From a checkpoint of a small multi-label image tagger: norm layernorm.
Rows from block 2 of a small multi-label image tagger, named by matrix and row number. Rows with one number belong to one neuron. Each number is 500 + 25 x the weight over its row's rms, rounded and kept within 0 to 999. All counts start at 0. Numbers have three digits each.
After each neuron's rows are labels from the 100 images, of 14848, where the neuron reaches its largest size: "top examples" is what is common among them. Only what is clearly more common there than usual is listed. The data: photos of arthropod specimens (BIOSCAN-5M).
# gate: MLP gate (model.blocks.2.mlp.gate.weight, 960x320), inputs 0-79
# fc1: MLP up (model.blocks.2.mlp.fc1.weight, 960x320), inputs 0-79
# fc2: MLP down (model.blocks.2.mlp.fc2.weight, 320x960, transposed), outputs 0-79

gate.722:493429496492531563507490494502535512476534492479520540528503475515476528504424486464517560475527487482514488506511493445546484556512473506475469475494512456491514495556504458518475498492507524498485535467522509524517537491503504509528464500
fc1.722:485509525476476498500482496464504483481479476453492458528488528497509488447473514527522491457547491528520545499450528501472503487457501500560489453493525486542522506490514504486542488502501443547518489516505496517488476556525495500486493525
fc2.722:510501503526475496507520468522520537502523509549519491519535476494493466529488480480541461509523490497524498488513465513466546513496543493460507555492474511503481482473503486528474507523504472522536519510509513503502485494501486467487459480
top examples: family Limoniidae

gate.636:461481508483480530515482516563497515494514468498495537505451485498485539489493522526509509496517510448482496522466503451508527475510544455457503515534499472498484514525491485500500514470505545516481518484512469493486498447548515512493472484
fc1.636:500475514495537473498491513490488522504498500538455531505486492505454516463491517488551526511540482520470511515510475473551516462495553506533495452544482485530526490516439439456512479517478514505519512516512443496480493538545527532505498469
fc2.636:498511519514499501498502472530454502486490535493506522456514487551511535532467543531440496505509432480539528505499535493502491523499514467481494479513489506544524530514556498493483507539481482504459519532486540529487456484528502533500529537
top examples: family Drosophilidae; order Psocodea

gate.740:473498550497409515499488495516521506499522520489503462474502487562523514535473513498482494482452474491500509498505518523509502520476534493532487479490501510521471487511491505553499517515495480502504486522504529512497529492470522461532554495
fc1.740:501533490478527491529533516477516483535548480544492494495524458520482457508524486539451509505509511530532515498481490512504523496523504520486494508493509516556490494492490507548484518456469476550555498447503487480529528511491497532490499501
fc2.740:508527497508498533510530510478521523513513497511482469483487430493524501487505496523518536533509474522545476478517534523503516459486468507518535538501493483483492467508503483474510499443543514550522482521507435548517507491523485512488455488
top examples: class Arachnida

gate.608:510545495498501482461484524507511485459460528473463559498465509498516531502525556495490485528514503448511507450517491498542513518461518499452449524522454491500478521480504542533515506533484553501494512521510503531509495507527515518481493491
fc1.608:526488486522503489530510538506519514458525507497473453520487505511477529459483492504504481518502508434500477510489492476482466512544517544474493547461515528487513483502537458515496535527512512509506512497501543539555495505458516520458480460
fc2.608:548521569517467486504497463498488476511531498495469492496525519557502508466505562449478459524514511507486515537502516523580478507501500528551486496546552499539466455480493527496487454477498489467522456480508500521517497508474546489454534467
top examples: family Drosophilidae

gate.39:497447501474495523529481491539495478496550540517493480511492545535483479487448483465503442513475445513469503502477496486498496466545516516490511499498511463484506488480522461528499503504517515507493490499533515467517489510494533511512511522
fc1.39:501510457511515521502513530487499502455540492545461503525527524508473496478514435552463490517486469525471500494497485478534471511527420521440521513512503539490518486489515507503483495550522492504459535468502493547519484470542514520501489486
fc2.39:521522511499497535495499474505482496515471514450513455486469549505555496455470538521471524480517545498517520516493527472499451508516507516528485505504482497508529494538525545554508554497531528514480465525500471487504551444482518477489517486
top examples: class Arachnida

gate.719:486508525425467526537523482493547479519544497542505471516493491502491504493465474493513532489514473502499476574477542496504537477477521478515509526471497506511478526506455461541467502486522524508488504490500509495482489476481549469507503516
fc1.719:496511458455485511484493517503485510479490543487499542472452517506471507496501527488486493497482507508451524511511481506502454527485490510521500472524555491512481488466516502500532454507507496515543477500540514469508500541469548540526501469
fc2.719:551522543507450504513490468499511542468497486521524454503485516534526530496466494499460493474513487547508463508482466549488513487486502521497541540506459538506492503506462502559460488526484503523525511485516570479551507466500541486496489483
top examples: order Hymenoptera

gate.733:522525507466504501508491467512531459495487502514509475508457487450470511490457500484466566506495505547496523501505521470514492468497542498500478494508511471498498503506522518528516518494454532484557529512522513498549513501472545491529503508
fc1.733:489489492521493479543500499534467469515517531510514550478479522551532498535485496482483510493483512503523500493496502485485489506448494560498507488524455503520479478455525494496509524476456511462476531502520483495501479467483486475513535511
fc2.733:462453491545481513503496506493480507506506540498495490525516485508480479512486500471486450544522506483469494491524525482513519534470455482469471504521490488497482525559505480506518490504493480521484479503517480526487512431511515470467486519
top examples: order Araneae; class Arachnida

gate.136:490521531469462523550529470484550538526518482476522470508471511522463582497511518489465477472503470503500521544516472523518461516507477499489488517508479487524470500494500502502505428506512528515477532488484474504461465530475508532508505502
fc1.136:460478493485512522499527465505507528538503455492508478486491507494444529492490501522512465497486508467486504494514489514512489493528445547507526489507486485498472443500487415523528499487473500486462540485472467497477496521500482543524504460
fc2.136:512449485497501489489488530471517507505481483498490498495526495492492500504509495530476485481487495507505506511502458499532449516501486531505542486519493490470471494494493448483528554491490477494453538522503517509481457496473501533475475490
top examples: class Arachnida; class Collembola; order Entomobryomorpha

gate.427:494448445481502480487469496526524510541487501489503477483512479472494529457486534475542543510500510463490488516527502489518525497530479505485453535503521489501498476511482519529510507512454493537506465468508528521524536553501515501549486481
fc1.427:492471523462544505506522549466557512517474454538479504526486443520469509497513503505513517481514485501475507508452498463467499541509495478471523506488478474478543476469475474517512497457502506514537528496472480502473498521533495528522503522
fc2.427:504483476459473477493552512475510469526543507522475530474478529488524462493513499535494538438507513488490525508507491495488471487515511484524463517498516494507516513505537431512518492485505505473516505502510490498442487516522539508474532492
top examples: order Psocodea

gate.306:512512487472523524539478517524524472523513476505498480520489513520529515494475491482497492520488491466538504502484504485489502509517527501522471527460514517484477497490507493547510507484534461494497486492492515526544518478528494554501503485
fc1.306:510526499490495457517502474475455471491475496504512535481498454471494517495476544525480532483480544516495480490507513509476542485461501505528516491525498533480516467471523493498513499513508453519556521454510455489485496455523494545511477452
fc2.306:514499476490510533445449469522512504454495483507511484515487517522487514509505515509542577523491514503517503476496483474483523467510478473456467528518500555494525476540490513510485518478459517504471520497483506492508517499516494522461429460
top examples: family Milichiidae

gate.680:536490466483446514523498477506487499497453509469492475488500502518515518509478525453487532482512485488482468531524462513478501516527525488475527542520429487526507532475470505489497495478462526480494512505478489518492471523483520484555508506
fc1.680:496517507489490494523521474495492488552507551518500476496497541521478521509512458517468514517508488533537479479511569472537511470503534519556523554493456497505470545565437527520501496484482533484496514472493470506460489503490481523456513476
fc2.680:483485473499469527525546500492489533459545543487503526505480543478497471510540442496488468498494481487510528506507470514517429497530501511487495500500460537519517495526509457532493485499487516521454500541507462527397507480499520534513484493
top examples: order Diptera

gate.551:528541479510519548507508503511515486462489484469477469479515534486474510437497494498514505497518513473503522503515521457506488511527476513470487500534516489539505459519502502507530492483499502516499519499476502500480519477515511535471523507
fc1.551:479431472490512490518551525499485543549487471533503510509523491506487540531486497511514521494487531495464469543532460472485523506504477494503500522506506457470501495515471461492484512519521517509476457461506488512494484509477508471529465453
fc2.551:557499501522525547486490469517518467494506489503499503534520474500436518480512524504476503499534517517468489484504522486529529536486473521526521527503480486492501461483486514496490504480531523533547516506501484511474521494538513483498457476
top examples: family Drosophilidae

gate.142:456520504487500498495505504489510536506501485467470470493522501526508501520478513480557483475493506542511502510513489516492512566478492539563493497460432485517474463482450501503492522516519505521538514472500501499486477474518477483495529502
fc1.142:503487482508486502490488468509526494469527491459502511513482515497528502537536515500547497496479480479508497516508468513530472491496557506556503508521507514463518475507515434482524520489495525473479520555503481484505497458485483487492520506
fc2.142:484502524504514484513513529500525520515508533521536502465487469499489504518514467501438495469494516519498537499489508476461528544469476531485524508498528448527497510509484517504499468566537476518465458502504559509561520475511487470514523532
top examples: order Hymenoptera

gate.760:507460509483508509492464526492520517508489508573508515471464509511448554447534519459501527516497503494507527510523466492508497438533487523464497523485475493464529437535506464524468464457479509501540519506485470513507493529514521494533512467
fc1.760:537453506449527451478455507528508521423512506454467496477479484517470524505523492506492511484497527497519474476461497513500482527491526501500511452543475510498552450517507524504505526504483485490482480506460520495490511522533510482509489494
fc2.760:488487516502523485497505453503509463486481527478538520522535476501481509504508496516496448473478500451510532531497532524462496465503487522510519484506510479482504489470523516489522460539493487511462469530515504505542541490518501503534498518
top examples: order Psocodea

gate.726:489508508528502538498491477541494458498490461526497536473516543522520499496442503519521512504497498448482506510482463495523541518518509519502485553505480499452436485461526474499487509503494471559507446489504480534515464476508443530521492520
fc1.726:515514484484494492524539486494488481515540495490525476501488490462484498476571480533478503456474499470501475473491494502459454448508519474478502503490535526506541500522513522525546496522508539510510545546514459476443491543487533502502479486
fc2.726:530515481471484483519469471527527517469475512462485504522490533526519502499464497533531478480486497481543505529501513495503519519512475480457511511502486497507480520486527463487519522469483521554487524544507540494500483504493457524467526490
top examples: order Psocodea

gate.292:478502525499491519497455525497518515534529522506444479475523518502486486511454554478529486486471498511515520556497449499494531484521547511543497497533458491510485549470481523494478481504474478509512492465515485507481507509492510461520491545
fc1.292:493535515588508511520528553485502505456499507518487516535478513517483484514533453544495474509525521489493513461467510483488486526495499484521482517508495490473464487476467518488522503507542469519472512489545532512466499475555473521489479444
fc2.292:510516530494462454498492433528485583482476512522520514521504513524500495486480489532476512499493524536485472507520499512489495500546473470522490520513503485512485502479491507519496480511500467500512567548497545466499462518501534492465494512
top examples: order Hymenoptera

gate.305:501513502485516485518502520508534518508491470522463453509501479523471535463472506480481528447520500486460473493498526478526568524542493509506526537505478486534440463505456531481514470474506529520538497479483502459446453503467500466517516517
fc1.305:490484514519497548482468496489496540493491524496491535533536523512505475468486458537515505573488493480496462483473488528508534496504540489567500513455491534467493476479481517487472557479515454476509502520473458513514536454469510479478500484
fc2.305:458511487480502488484507510509471482506516504509479481531519499554493523515503528480519500541497456522498471470499511484548507507455465479504463502542536467496496551488542525534502486533493556537485431488477496492511539522514501486494490499
top examples: order Entomobryomorpha; class Collembola; family Entomobryidae

gate.567:486508508526498488502473501525545480523510549499505484521508527557465491523488479485496488491519508469539531493485473499490557538498527525439465501505485493467485496474571501482526500550467482531512479502505525573498533464524497540508505552
fc1.567:485498478490515449524467500519503506510478479514517509495523520519464502523475506498519525509514523502499531519462391506499518543530471532513556534487503511488507479460541493509483519501507499558468496461467510518556487539536461479550491501
fc2.567:504488456555506500528509491469447516498542494490516445469506455476514464495511518499493503525540504479460481454504472553460502515463507506526470508463453483516481481536517519511523507534505497482500455503472498515519496451516485470528482465
top examples: order Diptera

gate.25:529496525506432508540491478519535508540489508470507482522486494507515508458505483483485478500486511465515507532486490550518481521517493492467492548480493487474498499525474466526490502435481536520459543530520510501562469490501488486442511500
fc1.25:499504481497500511506510487539483517522472524508478517518439452519457459497541501531437521492518496514507510491470526510446504483510514497488514551517489537541530526518501493493494499505493507524539469444496468504522491483488517492479502513
fc2.25:502508549490461516484477528503476466542492535498500539479517522504461490504496548504508439480494515482518515524532522483475518492495547468453458514531493525510520505520523496545495521499504499499504527540494483494501498510488485521490538479
top examples: order Diptera

gate.481:476473528490491500476514478459512513509460517501501489512489464507499532493503479489493493458474477517506578478535477505520487507536478498493469496517473468515488509508522498479515502491527512498500481508493518509514489481490505475449549540
fc1.481:529486508499510475515431458506490478526484515523477516490491458510489516471505487480519491524550449517498488494497506513482509479499506456479523526490467527532514523522468507538495504459460505497505507484477453488498494539516513472519530505
fc2.481:530507482470546479485504476487494573528446506466475483535476523507502505530492471537487467508500511505523562500493479464506460535439494531491527565518512477489481466497516499493492465519520538545450491508490538493467513493502513454500524506
top examples: order Hymenoptera

gate.210:491524496462521487549538528495526488471512484477463494510508519535491507503497469512542484476546478480495512493532478518487501523421499518546487466503512488527502504481464473540458501518539494508484492501531508469491440502472512477510480484
fc1.210:501475514565510472521526531485462494539508510532505482458532527458491500472506488487482488525478530478474505522480471465489535521552482481506539482486480507540495528478488501496530491522482479463493528459532525506505522475524499536489509525
fc2.210:502487526516498485464476492497505508561493480523484503475503505506507514505513472502474517541467537520510474511511500487488539495496520511531505490518545534456506502508486477484523468507514496460524509466520487471460496518498513482459453477
top examples: class Collembola; order Entomobryomorpha

gate.143:520515503492462503487484510500507477526540485515526460531503530523501503522513501502508478485544520475502495572502475507459574491474498484527469571487490501498456508500477476549486534512526511534522470501514478539510561438483515485497497490
fc1.143:471518518516503518495526476448548470498481516500480466520512478465556486493503535511514486480518539539524550508503522484482555512487537516531499513489495502481436523494527522502503491522513485524513513519510518501480484477510500504476538522
fc2.143:499488522478504500534528515508535517501497500512499504538511481485510507520480488515447440499484489543526535484505501481515510505502481525504520507531500498504490515455524479492524518502512478492458506489510499512486439523497502493504491483
top examples: family Limoniidae

gate.452:463523474453497505495506481522494545563481506471497498472512480538498530486499482514480491483483491485505510503557450518495452509524516547559508521550524500486451484526478468487537460522527512524474530479490476502480450515468540479483501502
fc1.452:534497489534481479487479517510514495443494509483515506522477484470523461498466509485499545472482522526484498553471545524534535506490471479503501516448500501501531505526546526502512543474513502496538496529507513558546555488524511527471471538
fc2.452:501528516486512477475479490513471539488484518501502512470484490519529493489524507488508488535504483485522514500496493504478506494493528463504446501492504518506525487487485543493528489544499516448577498492483503493481509513495524496514499488
top examples: class Arachnida; order Trombidiformes

gate.428:521485446489530551508499511524519490510483496505478466490507477505475522511471482526514502491500524497504497519501542509537485519532497518496470525520480467487484504510514504507504508484493484528493459470483536519584503497488489515523467517
fc1.428:506501507496492478516506454478559532516518466472558484489473454480517524486494512504488501516460494511506527500497485502507463511505489493485481484459536455490521524519445537513507471494471505505514500507510526487472521474475534492551537498
fc2.428:504513514525488461492535535473494539498509506508511503490519541518445514508502517492522481489469449486508503521482497478511484502567493497511533561481504495520484478499491474516511535507491509512519554546491484490494529451528524533491540471
top examples: order Psocodea

gate.642:492521489432493510532504511470518446526526473536471505491482470480491499471516513511476552480489546486476512569541478472488553519503501546494496495571477497532507549469466482545531458474461525470542525488521516502484519514495572502509489461
fc1.642:487516537467499502476521506527532486518531504521493490512477511508486476497519469538423506482501535471480518525470512456531518503478488525511514536502482485500478512489472498496477486460439508502489508474492481506509534507507513513494464522
fc2.642:534512543525494507496501437502448522471484545500510507514549488472523461483512522530477471517513512512448515486480503495505502490540478499514516535489512504527505471517506553519481506517526478476456514501527497472474507505532494514434483469
top examples: class Collembola; order Entomobryomorpha; family Entomobryidae

gate.565:519534540500462511510506483517513449464519502512517495524462483494507500482500519486486531451484497492513522518484495497470471465457564449513471501480525491532503518523488495470527484478513524477524512531521492487524541523505555486472532486
fc1.565:534495546502461466516452522523558542550501507523529494528499446506507490541480499521471509483476524525525497497464524488499517543491520485466496541504492479491496537524485544471480468436499519528526503481517526461525499500483542455514502506
fc2.565:516522478509502494527544546516482463469524475539501504512521516518483499465490552469513481509509560496483471473535464489510542500487533498481521491486510516512518472497495498544529526480481507489473487490474508503493524504516526479504484517
top examples: family Bethylidae

gate.421:492482500484521457549491506477530520515498472480474516504548542514449552494506480529565498447468522467493506552538490493502501524506510502515502516480511504480515512488513502523475545489532474504492490502502516488515541457490521495510477479
fc1.421:520583496501484497562538500456506518514487510499505484443479548474498486523511504507469477511517505534508508474499445506485473494484488523514484494522486534506500470475474511490545470493512508506493520550496465515453457503469526498504575509
fc2.421:491503494511499505479509471530477535494481469542465473520493446515515457493500471539492522512533510526525531525501486495489486551512527478506541536529505477498519513479524441503508453521519474475566512482516510502528497483539479484460451506
top examples: class Arachnida

gate.134:550522487482515499522454494476504458528506534524459499475494539537501476505476508503521506494531506572490519490510426507491494469510539494500492529505478461521509447501511505517468517519530498518533520521499509515518475502529503501481516512
fc1.134:529530522505542534479510491522528510489479502480534478495526526482537497463482534473457484445517509514468493503505532524475483476483507517467496500523493518513456486546519532506519553488493511497515508500511491494513512489498526489494518544
fc2.134:494498489495463510513485486507497503478441510438521491528530503505507522461478514520524489497521465474481569491533511502517504511510490502478487452509462481492423511512509500484499516491536509479509490509474458519497446473501417518528499470
top examples: order Coleoptera

gate.96:487547493501496511539485523484504484477547523484455537557516537463473526497546456512517491498536459461487518515477503528480525501506498522483455490526494520474471523464443511526468491478507488497500472503524498549483526499497503539477496495
fc1.96:474490458478492534477534450473503530493473495489492462493517540528507488527490496512474469479515493530516505460509500522495517523521551509532519514495501481510487566520487507471493493485512481525482524507502484493491487512472499445489557490
fc2.96:471491464474440484484464481497504508484461483503544445493508496498511493541489506540495455510487490475518552503522462554491495489500509503508493529504508465489489511489439524489476530556520532518476474516497522465537480467501542491571506492
top examples: order Lepidoptera

gate.622:505513463466497500547460498494513517482497490511483484507502528485492509476485525517537552464513458510502499486521477500527503539537516507496499539530514462541491549498486480529489474439515509538509466462504483497484524524508519511475458478
fc1.622:505497496460510460481521488511525477473533455466499520550466502469576544499522512462543484495533458445520507493493481552490488489472523511526468508482531470496518510491544483473491537503500520498468485525488467496474489560496473464499498514
fc2.622:497540519504499524504507488489479463481505513508501478506472508499482464473507466506521487478521472531514499472455556507549500495491504488483494529487484483516497488485540495492461495483507522510485496485467501457481493517525503497496512467
top examples: order Lepidoptera

gate.296:566494475510487518494483480507511526470507505486539467518480520467550483520435508471498484498555506470493527492487450476502484501468532501516472540516519478537503510485513510493450487497476512507508508531538539512526480481476491520535500507
fc1.296:544526497517521475479492455496504477486498491485514518529512485480498508475507476522493512536485488437477494527482470540471503531487501521495469481497512561464525498493495491462493486553525492507522472535488512531516534526497505529498500517
fc2.296:478484504518463489487501518525548422506488451501530512470515483496509498495514477538474496511476574476490464523511504517510501519482529488516525496517483507538506494463515506507518491476490502499490474499508498518499501482510534469495537500
top examples: order Hemiptera

gate.643:493498481497492480513503481560475462499537498461532488486495553472472519505465483499561481552514487480501509513515467492451495475492507497469419511489502469513515478474554478469454523477498489499500483473541518494527513466520495520512501481
fc1.643:464456490504510523465490500516509558495486492466530488477483504523534512545477519469498478479470533487479480487534517464507519522447473523518462509534504507464470484484455479506544523515489520520501462516514519507502536467469500463520507511
fc2.643:513505492504425487499505515509496461460499494496476545476541495471518465516466500514477567512501487437476473510494474524533509515508484504511496489500505545478465470488515514495517500486503466499517507478525483484509479502508457532514449495
top examples: order Coleoptera

gate.65:513501502511462519498460478560502485499511481476503536495480506478472526480477522513503507536491568489444520503492478428533476505481512479527510502539527444489500539532512494529541506464469565503470529483502516503527529537505522495456497493
fc1.65:511466497494495505479493491514526520534479480522496511479463491503514526512524533445498494534500511495475458517494502530501517514498486503471553494500494454510481533482507467530530443456480519494480479483496474512463476541480478452542493523
fc2.65:492493517501502498483515536461491495528547508510531538495518534520526452475523521486468467467498525484457498478517507478467493517535519501475515480503485504514533495479468514564507476549526501448482474509497475490513510496511562496499492490
top examples: order Psocodea

gate.523:542491504509462504492480515507511530537529470481500524560496477492464505487535478511543469544472481470498450519499467543557490532503498522517492493509500471476488452506482440479517493473521529498502515491549476499538533478463509513492515497
fc1.523:501557484465529501473500482467482484497507465495498493493508484502498457463555545506487486479477483497441508547502508528481494479532500535525500477499539530507505491545499517502521472499513469459534511551468488515496488502518520494466516532
fc2.523:496482490480526527515471482504481497528527498522514483451512477504492482484473540481530539497525517491491503517466496520487545476510524528518465513472487515505542486566540547495487516515514497510460522463512510503479510553534498488505488471
top examples: order Coleoptera; order Hemiptera

gate.663:525468481450471516489495494498506470534486504534457483503479462502497517454495485473471529525523504505472539538484482497525505483514531492490499533554445479529503469468500488477484507465453517490510528508503493484531543488554519489490475467
fc1.663:478548499511483481535496504489495481474485497428495572448490546528474540528512489529523475478490546484481528493513469516503450517479546451491515480518556513506497514506492493510492485537523518526494502475531547521493508542458543488454494557
fc2.663:499518523518481500493501548519507498517514481527438534474490544480461504515494503476534515489502495507468461527523547470528499493471511465527506527525422513517473484475458467496468493461503502514493516542513536472532488471529481484492502482
top examples: order Psocodea

gate.757:535513539495507536511501484476530450517479481531518475515452463480485505493481504503454527496512507508526530512476483540490516507496556451449503503527450517504470480513555456509460477478537502483564524537503507511497523473506526507454538467
fc1.757:488424483508483466492473481513491499556476501492489511549495481511494491479512523526494496492532463515465502511513506526507522466493526524494523517475486510500487496483497470488502486487481510503483519490515460492503477513496475505489504551
fc2.757:472451540499528485471489498510486520464496492498466509516511508490422510474499498546524493523494538501469456512520498473496547512486484507484501480515513498496504505484519526525475541474528485488513500498504488472423474535492492509537502507
top examples: order Diptera

gate.293:551493539487486511518450506510515466495516476540509510540495484511486482481486550474503496503527501505473538518465500484493510511514528498490464556503488471527512490495540526504477455455468500490494484459543517490491503515501475481507492479
fc1.293:490537497515496488453485545551484484509500521537509519461489480512485512517556470529466521485497533483493485500463468513507503486515535489509505500514504497498491514507467548521506516488488507525483511524499507472487512552446523521489484491
fc2.293:473516527487485494498490513487500437451519509474505509450473458489549489480507512454556571476510504494514454516498504525482469526509504504487517478471510505517519469506521488484488482486478466456532472534500512551506492495494469496496538514
top examples: order Hemiptera

gate.658:489518490460517476526524455529511498495496453524532474518520451529500534505513442478487497511475504487526479460530525495491503531510490459491509522473444491496482537506487499497496488474468497495528494495528534489529519518462503456558512505
fc1.658:522527488531500515444501554497458497455459509488497493497512515519508510513496497515489469557480496474509502484499494517494456520516509498481513493463526503489535467501546518456462494484537479481498500512487519513544493489515484516507449505
fc2.658:441540497480494506479490491542473470530498509505462521475501514512520502523536488472524547509495458529497498494512540481503499483499515487511485488505515538468492518475478496468511477483524472499547508516503531463491482478474444463534553513
top examples: order Entomobryomorpha; class Collembola; family Entomobryidae

gate.87:553491472476537523474497499485523475520516446491473498506475458497519504461495533487530556470526511447492517544509477481542484478505514465434501484511511501475509471540561458492498528490475530516498481530517560548525533532526514523472467482
fc1.87:510542512545508506534525492480530485470516494530524525488469480510528482481477553477488529479535490447509525522449505503514504525470541476493534536496507535488499535513500503509509517467465503514496496545505534483497519568477542508445532490
fc2.87:513494481469513496535513501556502510519458480487506516473469502488459480495463503516476507502487460502518528509522522463462483555538488486496520473476505480526505494498551487502503446509539535503489528477505479478518459497497501516500507522
top examples: order Hymenoptera

gate.510:477524484512467469473508513500481472493523520492459506499523518484497509501529486504523488505482509441498491503556495515511475487485449497490516550535503505513518530471456522530487526505506519499493504484506508530456513519541498510512479457
fc1.510:501475513487484461475489495544490499467447518479518490467486485501525539496507492500515507497452504490516477496555523541488510487490493456511504503495529487480523506508487520521502509471504530520496494491489484508540475502494501498536520488
fc2.510:492487484522520482524494532494509494496447461480506506494482462484502464537480459479507487500512514489492507494465482485489529500497530523518483518489519467490503491505457472495465518507462463483513505493497460481438516492486498541517500529
top examples: order Trombidiformes; family Anystidae; family Coccinellidae

gate.556:479496498457503507499481520477514483528455507481467527480477495471497570500515501491545469507542532478514528509537462449507508533483523512537488518501517474517469500493445474514535501514490519482502493511492499529504475496461560512497506479
fc1.556:475516472490495525527518519502478481484509525488506488464483484520563502509475520483493449467544505527517514503498497499477505548464466518493452531495480478490451514512525547523486523539505481467495473489516549514514516444476540464496553498
fc2.556:441468502500459510494474494481487502543545480533488481501527505536486493477533480532524489490481501490473478518489501494494537464535467465508521535520509503497537531524489512541501532482517505502469453545476504493515524529527482490512480487
top examples: order Psocodea

gate.476:489498485513495471525518550492485481526501511485456491474478537451463532532497482484494482504490485536488463488516461509488462534498474507511495469472497495486521520550461517500502504512483491505478490461500535523520509523455536493503482485
fc1.476:506499523503520505511518485499477553467467520496515486499535461512549533495467505492494489496503508490490473515482515517499505464469514512451513525453546496475511561529446512509516465463487509515505493536489545492482481541424496500488504530
fc2.476:491522517529483524470517467484505521502503502482485466485519494534524507503501477513488504523484504508528457450510495516454501533544522486543532537482475504551485506541533520498469541487530479508528505505486464527535474497494474510486468522
top examples: family Milichiidae

gate.706:447497523496459514451522495524509535521512510499514510499491488534515550507457498489470472498520436525526511501522501487504519520437472483496490496508488481500457529520479510531479446538535491535485488460510524488511499494464487479518499523
fc1.706:477495483516509522442476496463527515499502493506457486505521472567473485503487506480508551509537490530528448511454454519541565524479486526500521497498471512508490481531503529487465497477511489492522514469472479476474553491500500516510504514
fc2.706:503502515482558517506531489500493466527524501520481522511504470497513468484525508576523527507528503513526534493492479507487530501536543529481533504549487526506503488480531480482526459488524494498508520490503462515520507495509505513452440474
top examples: order Diptera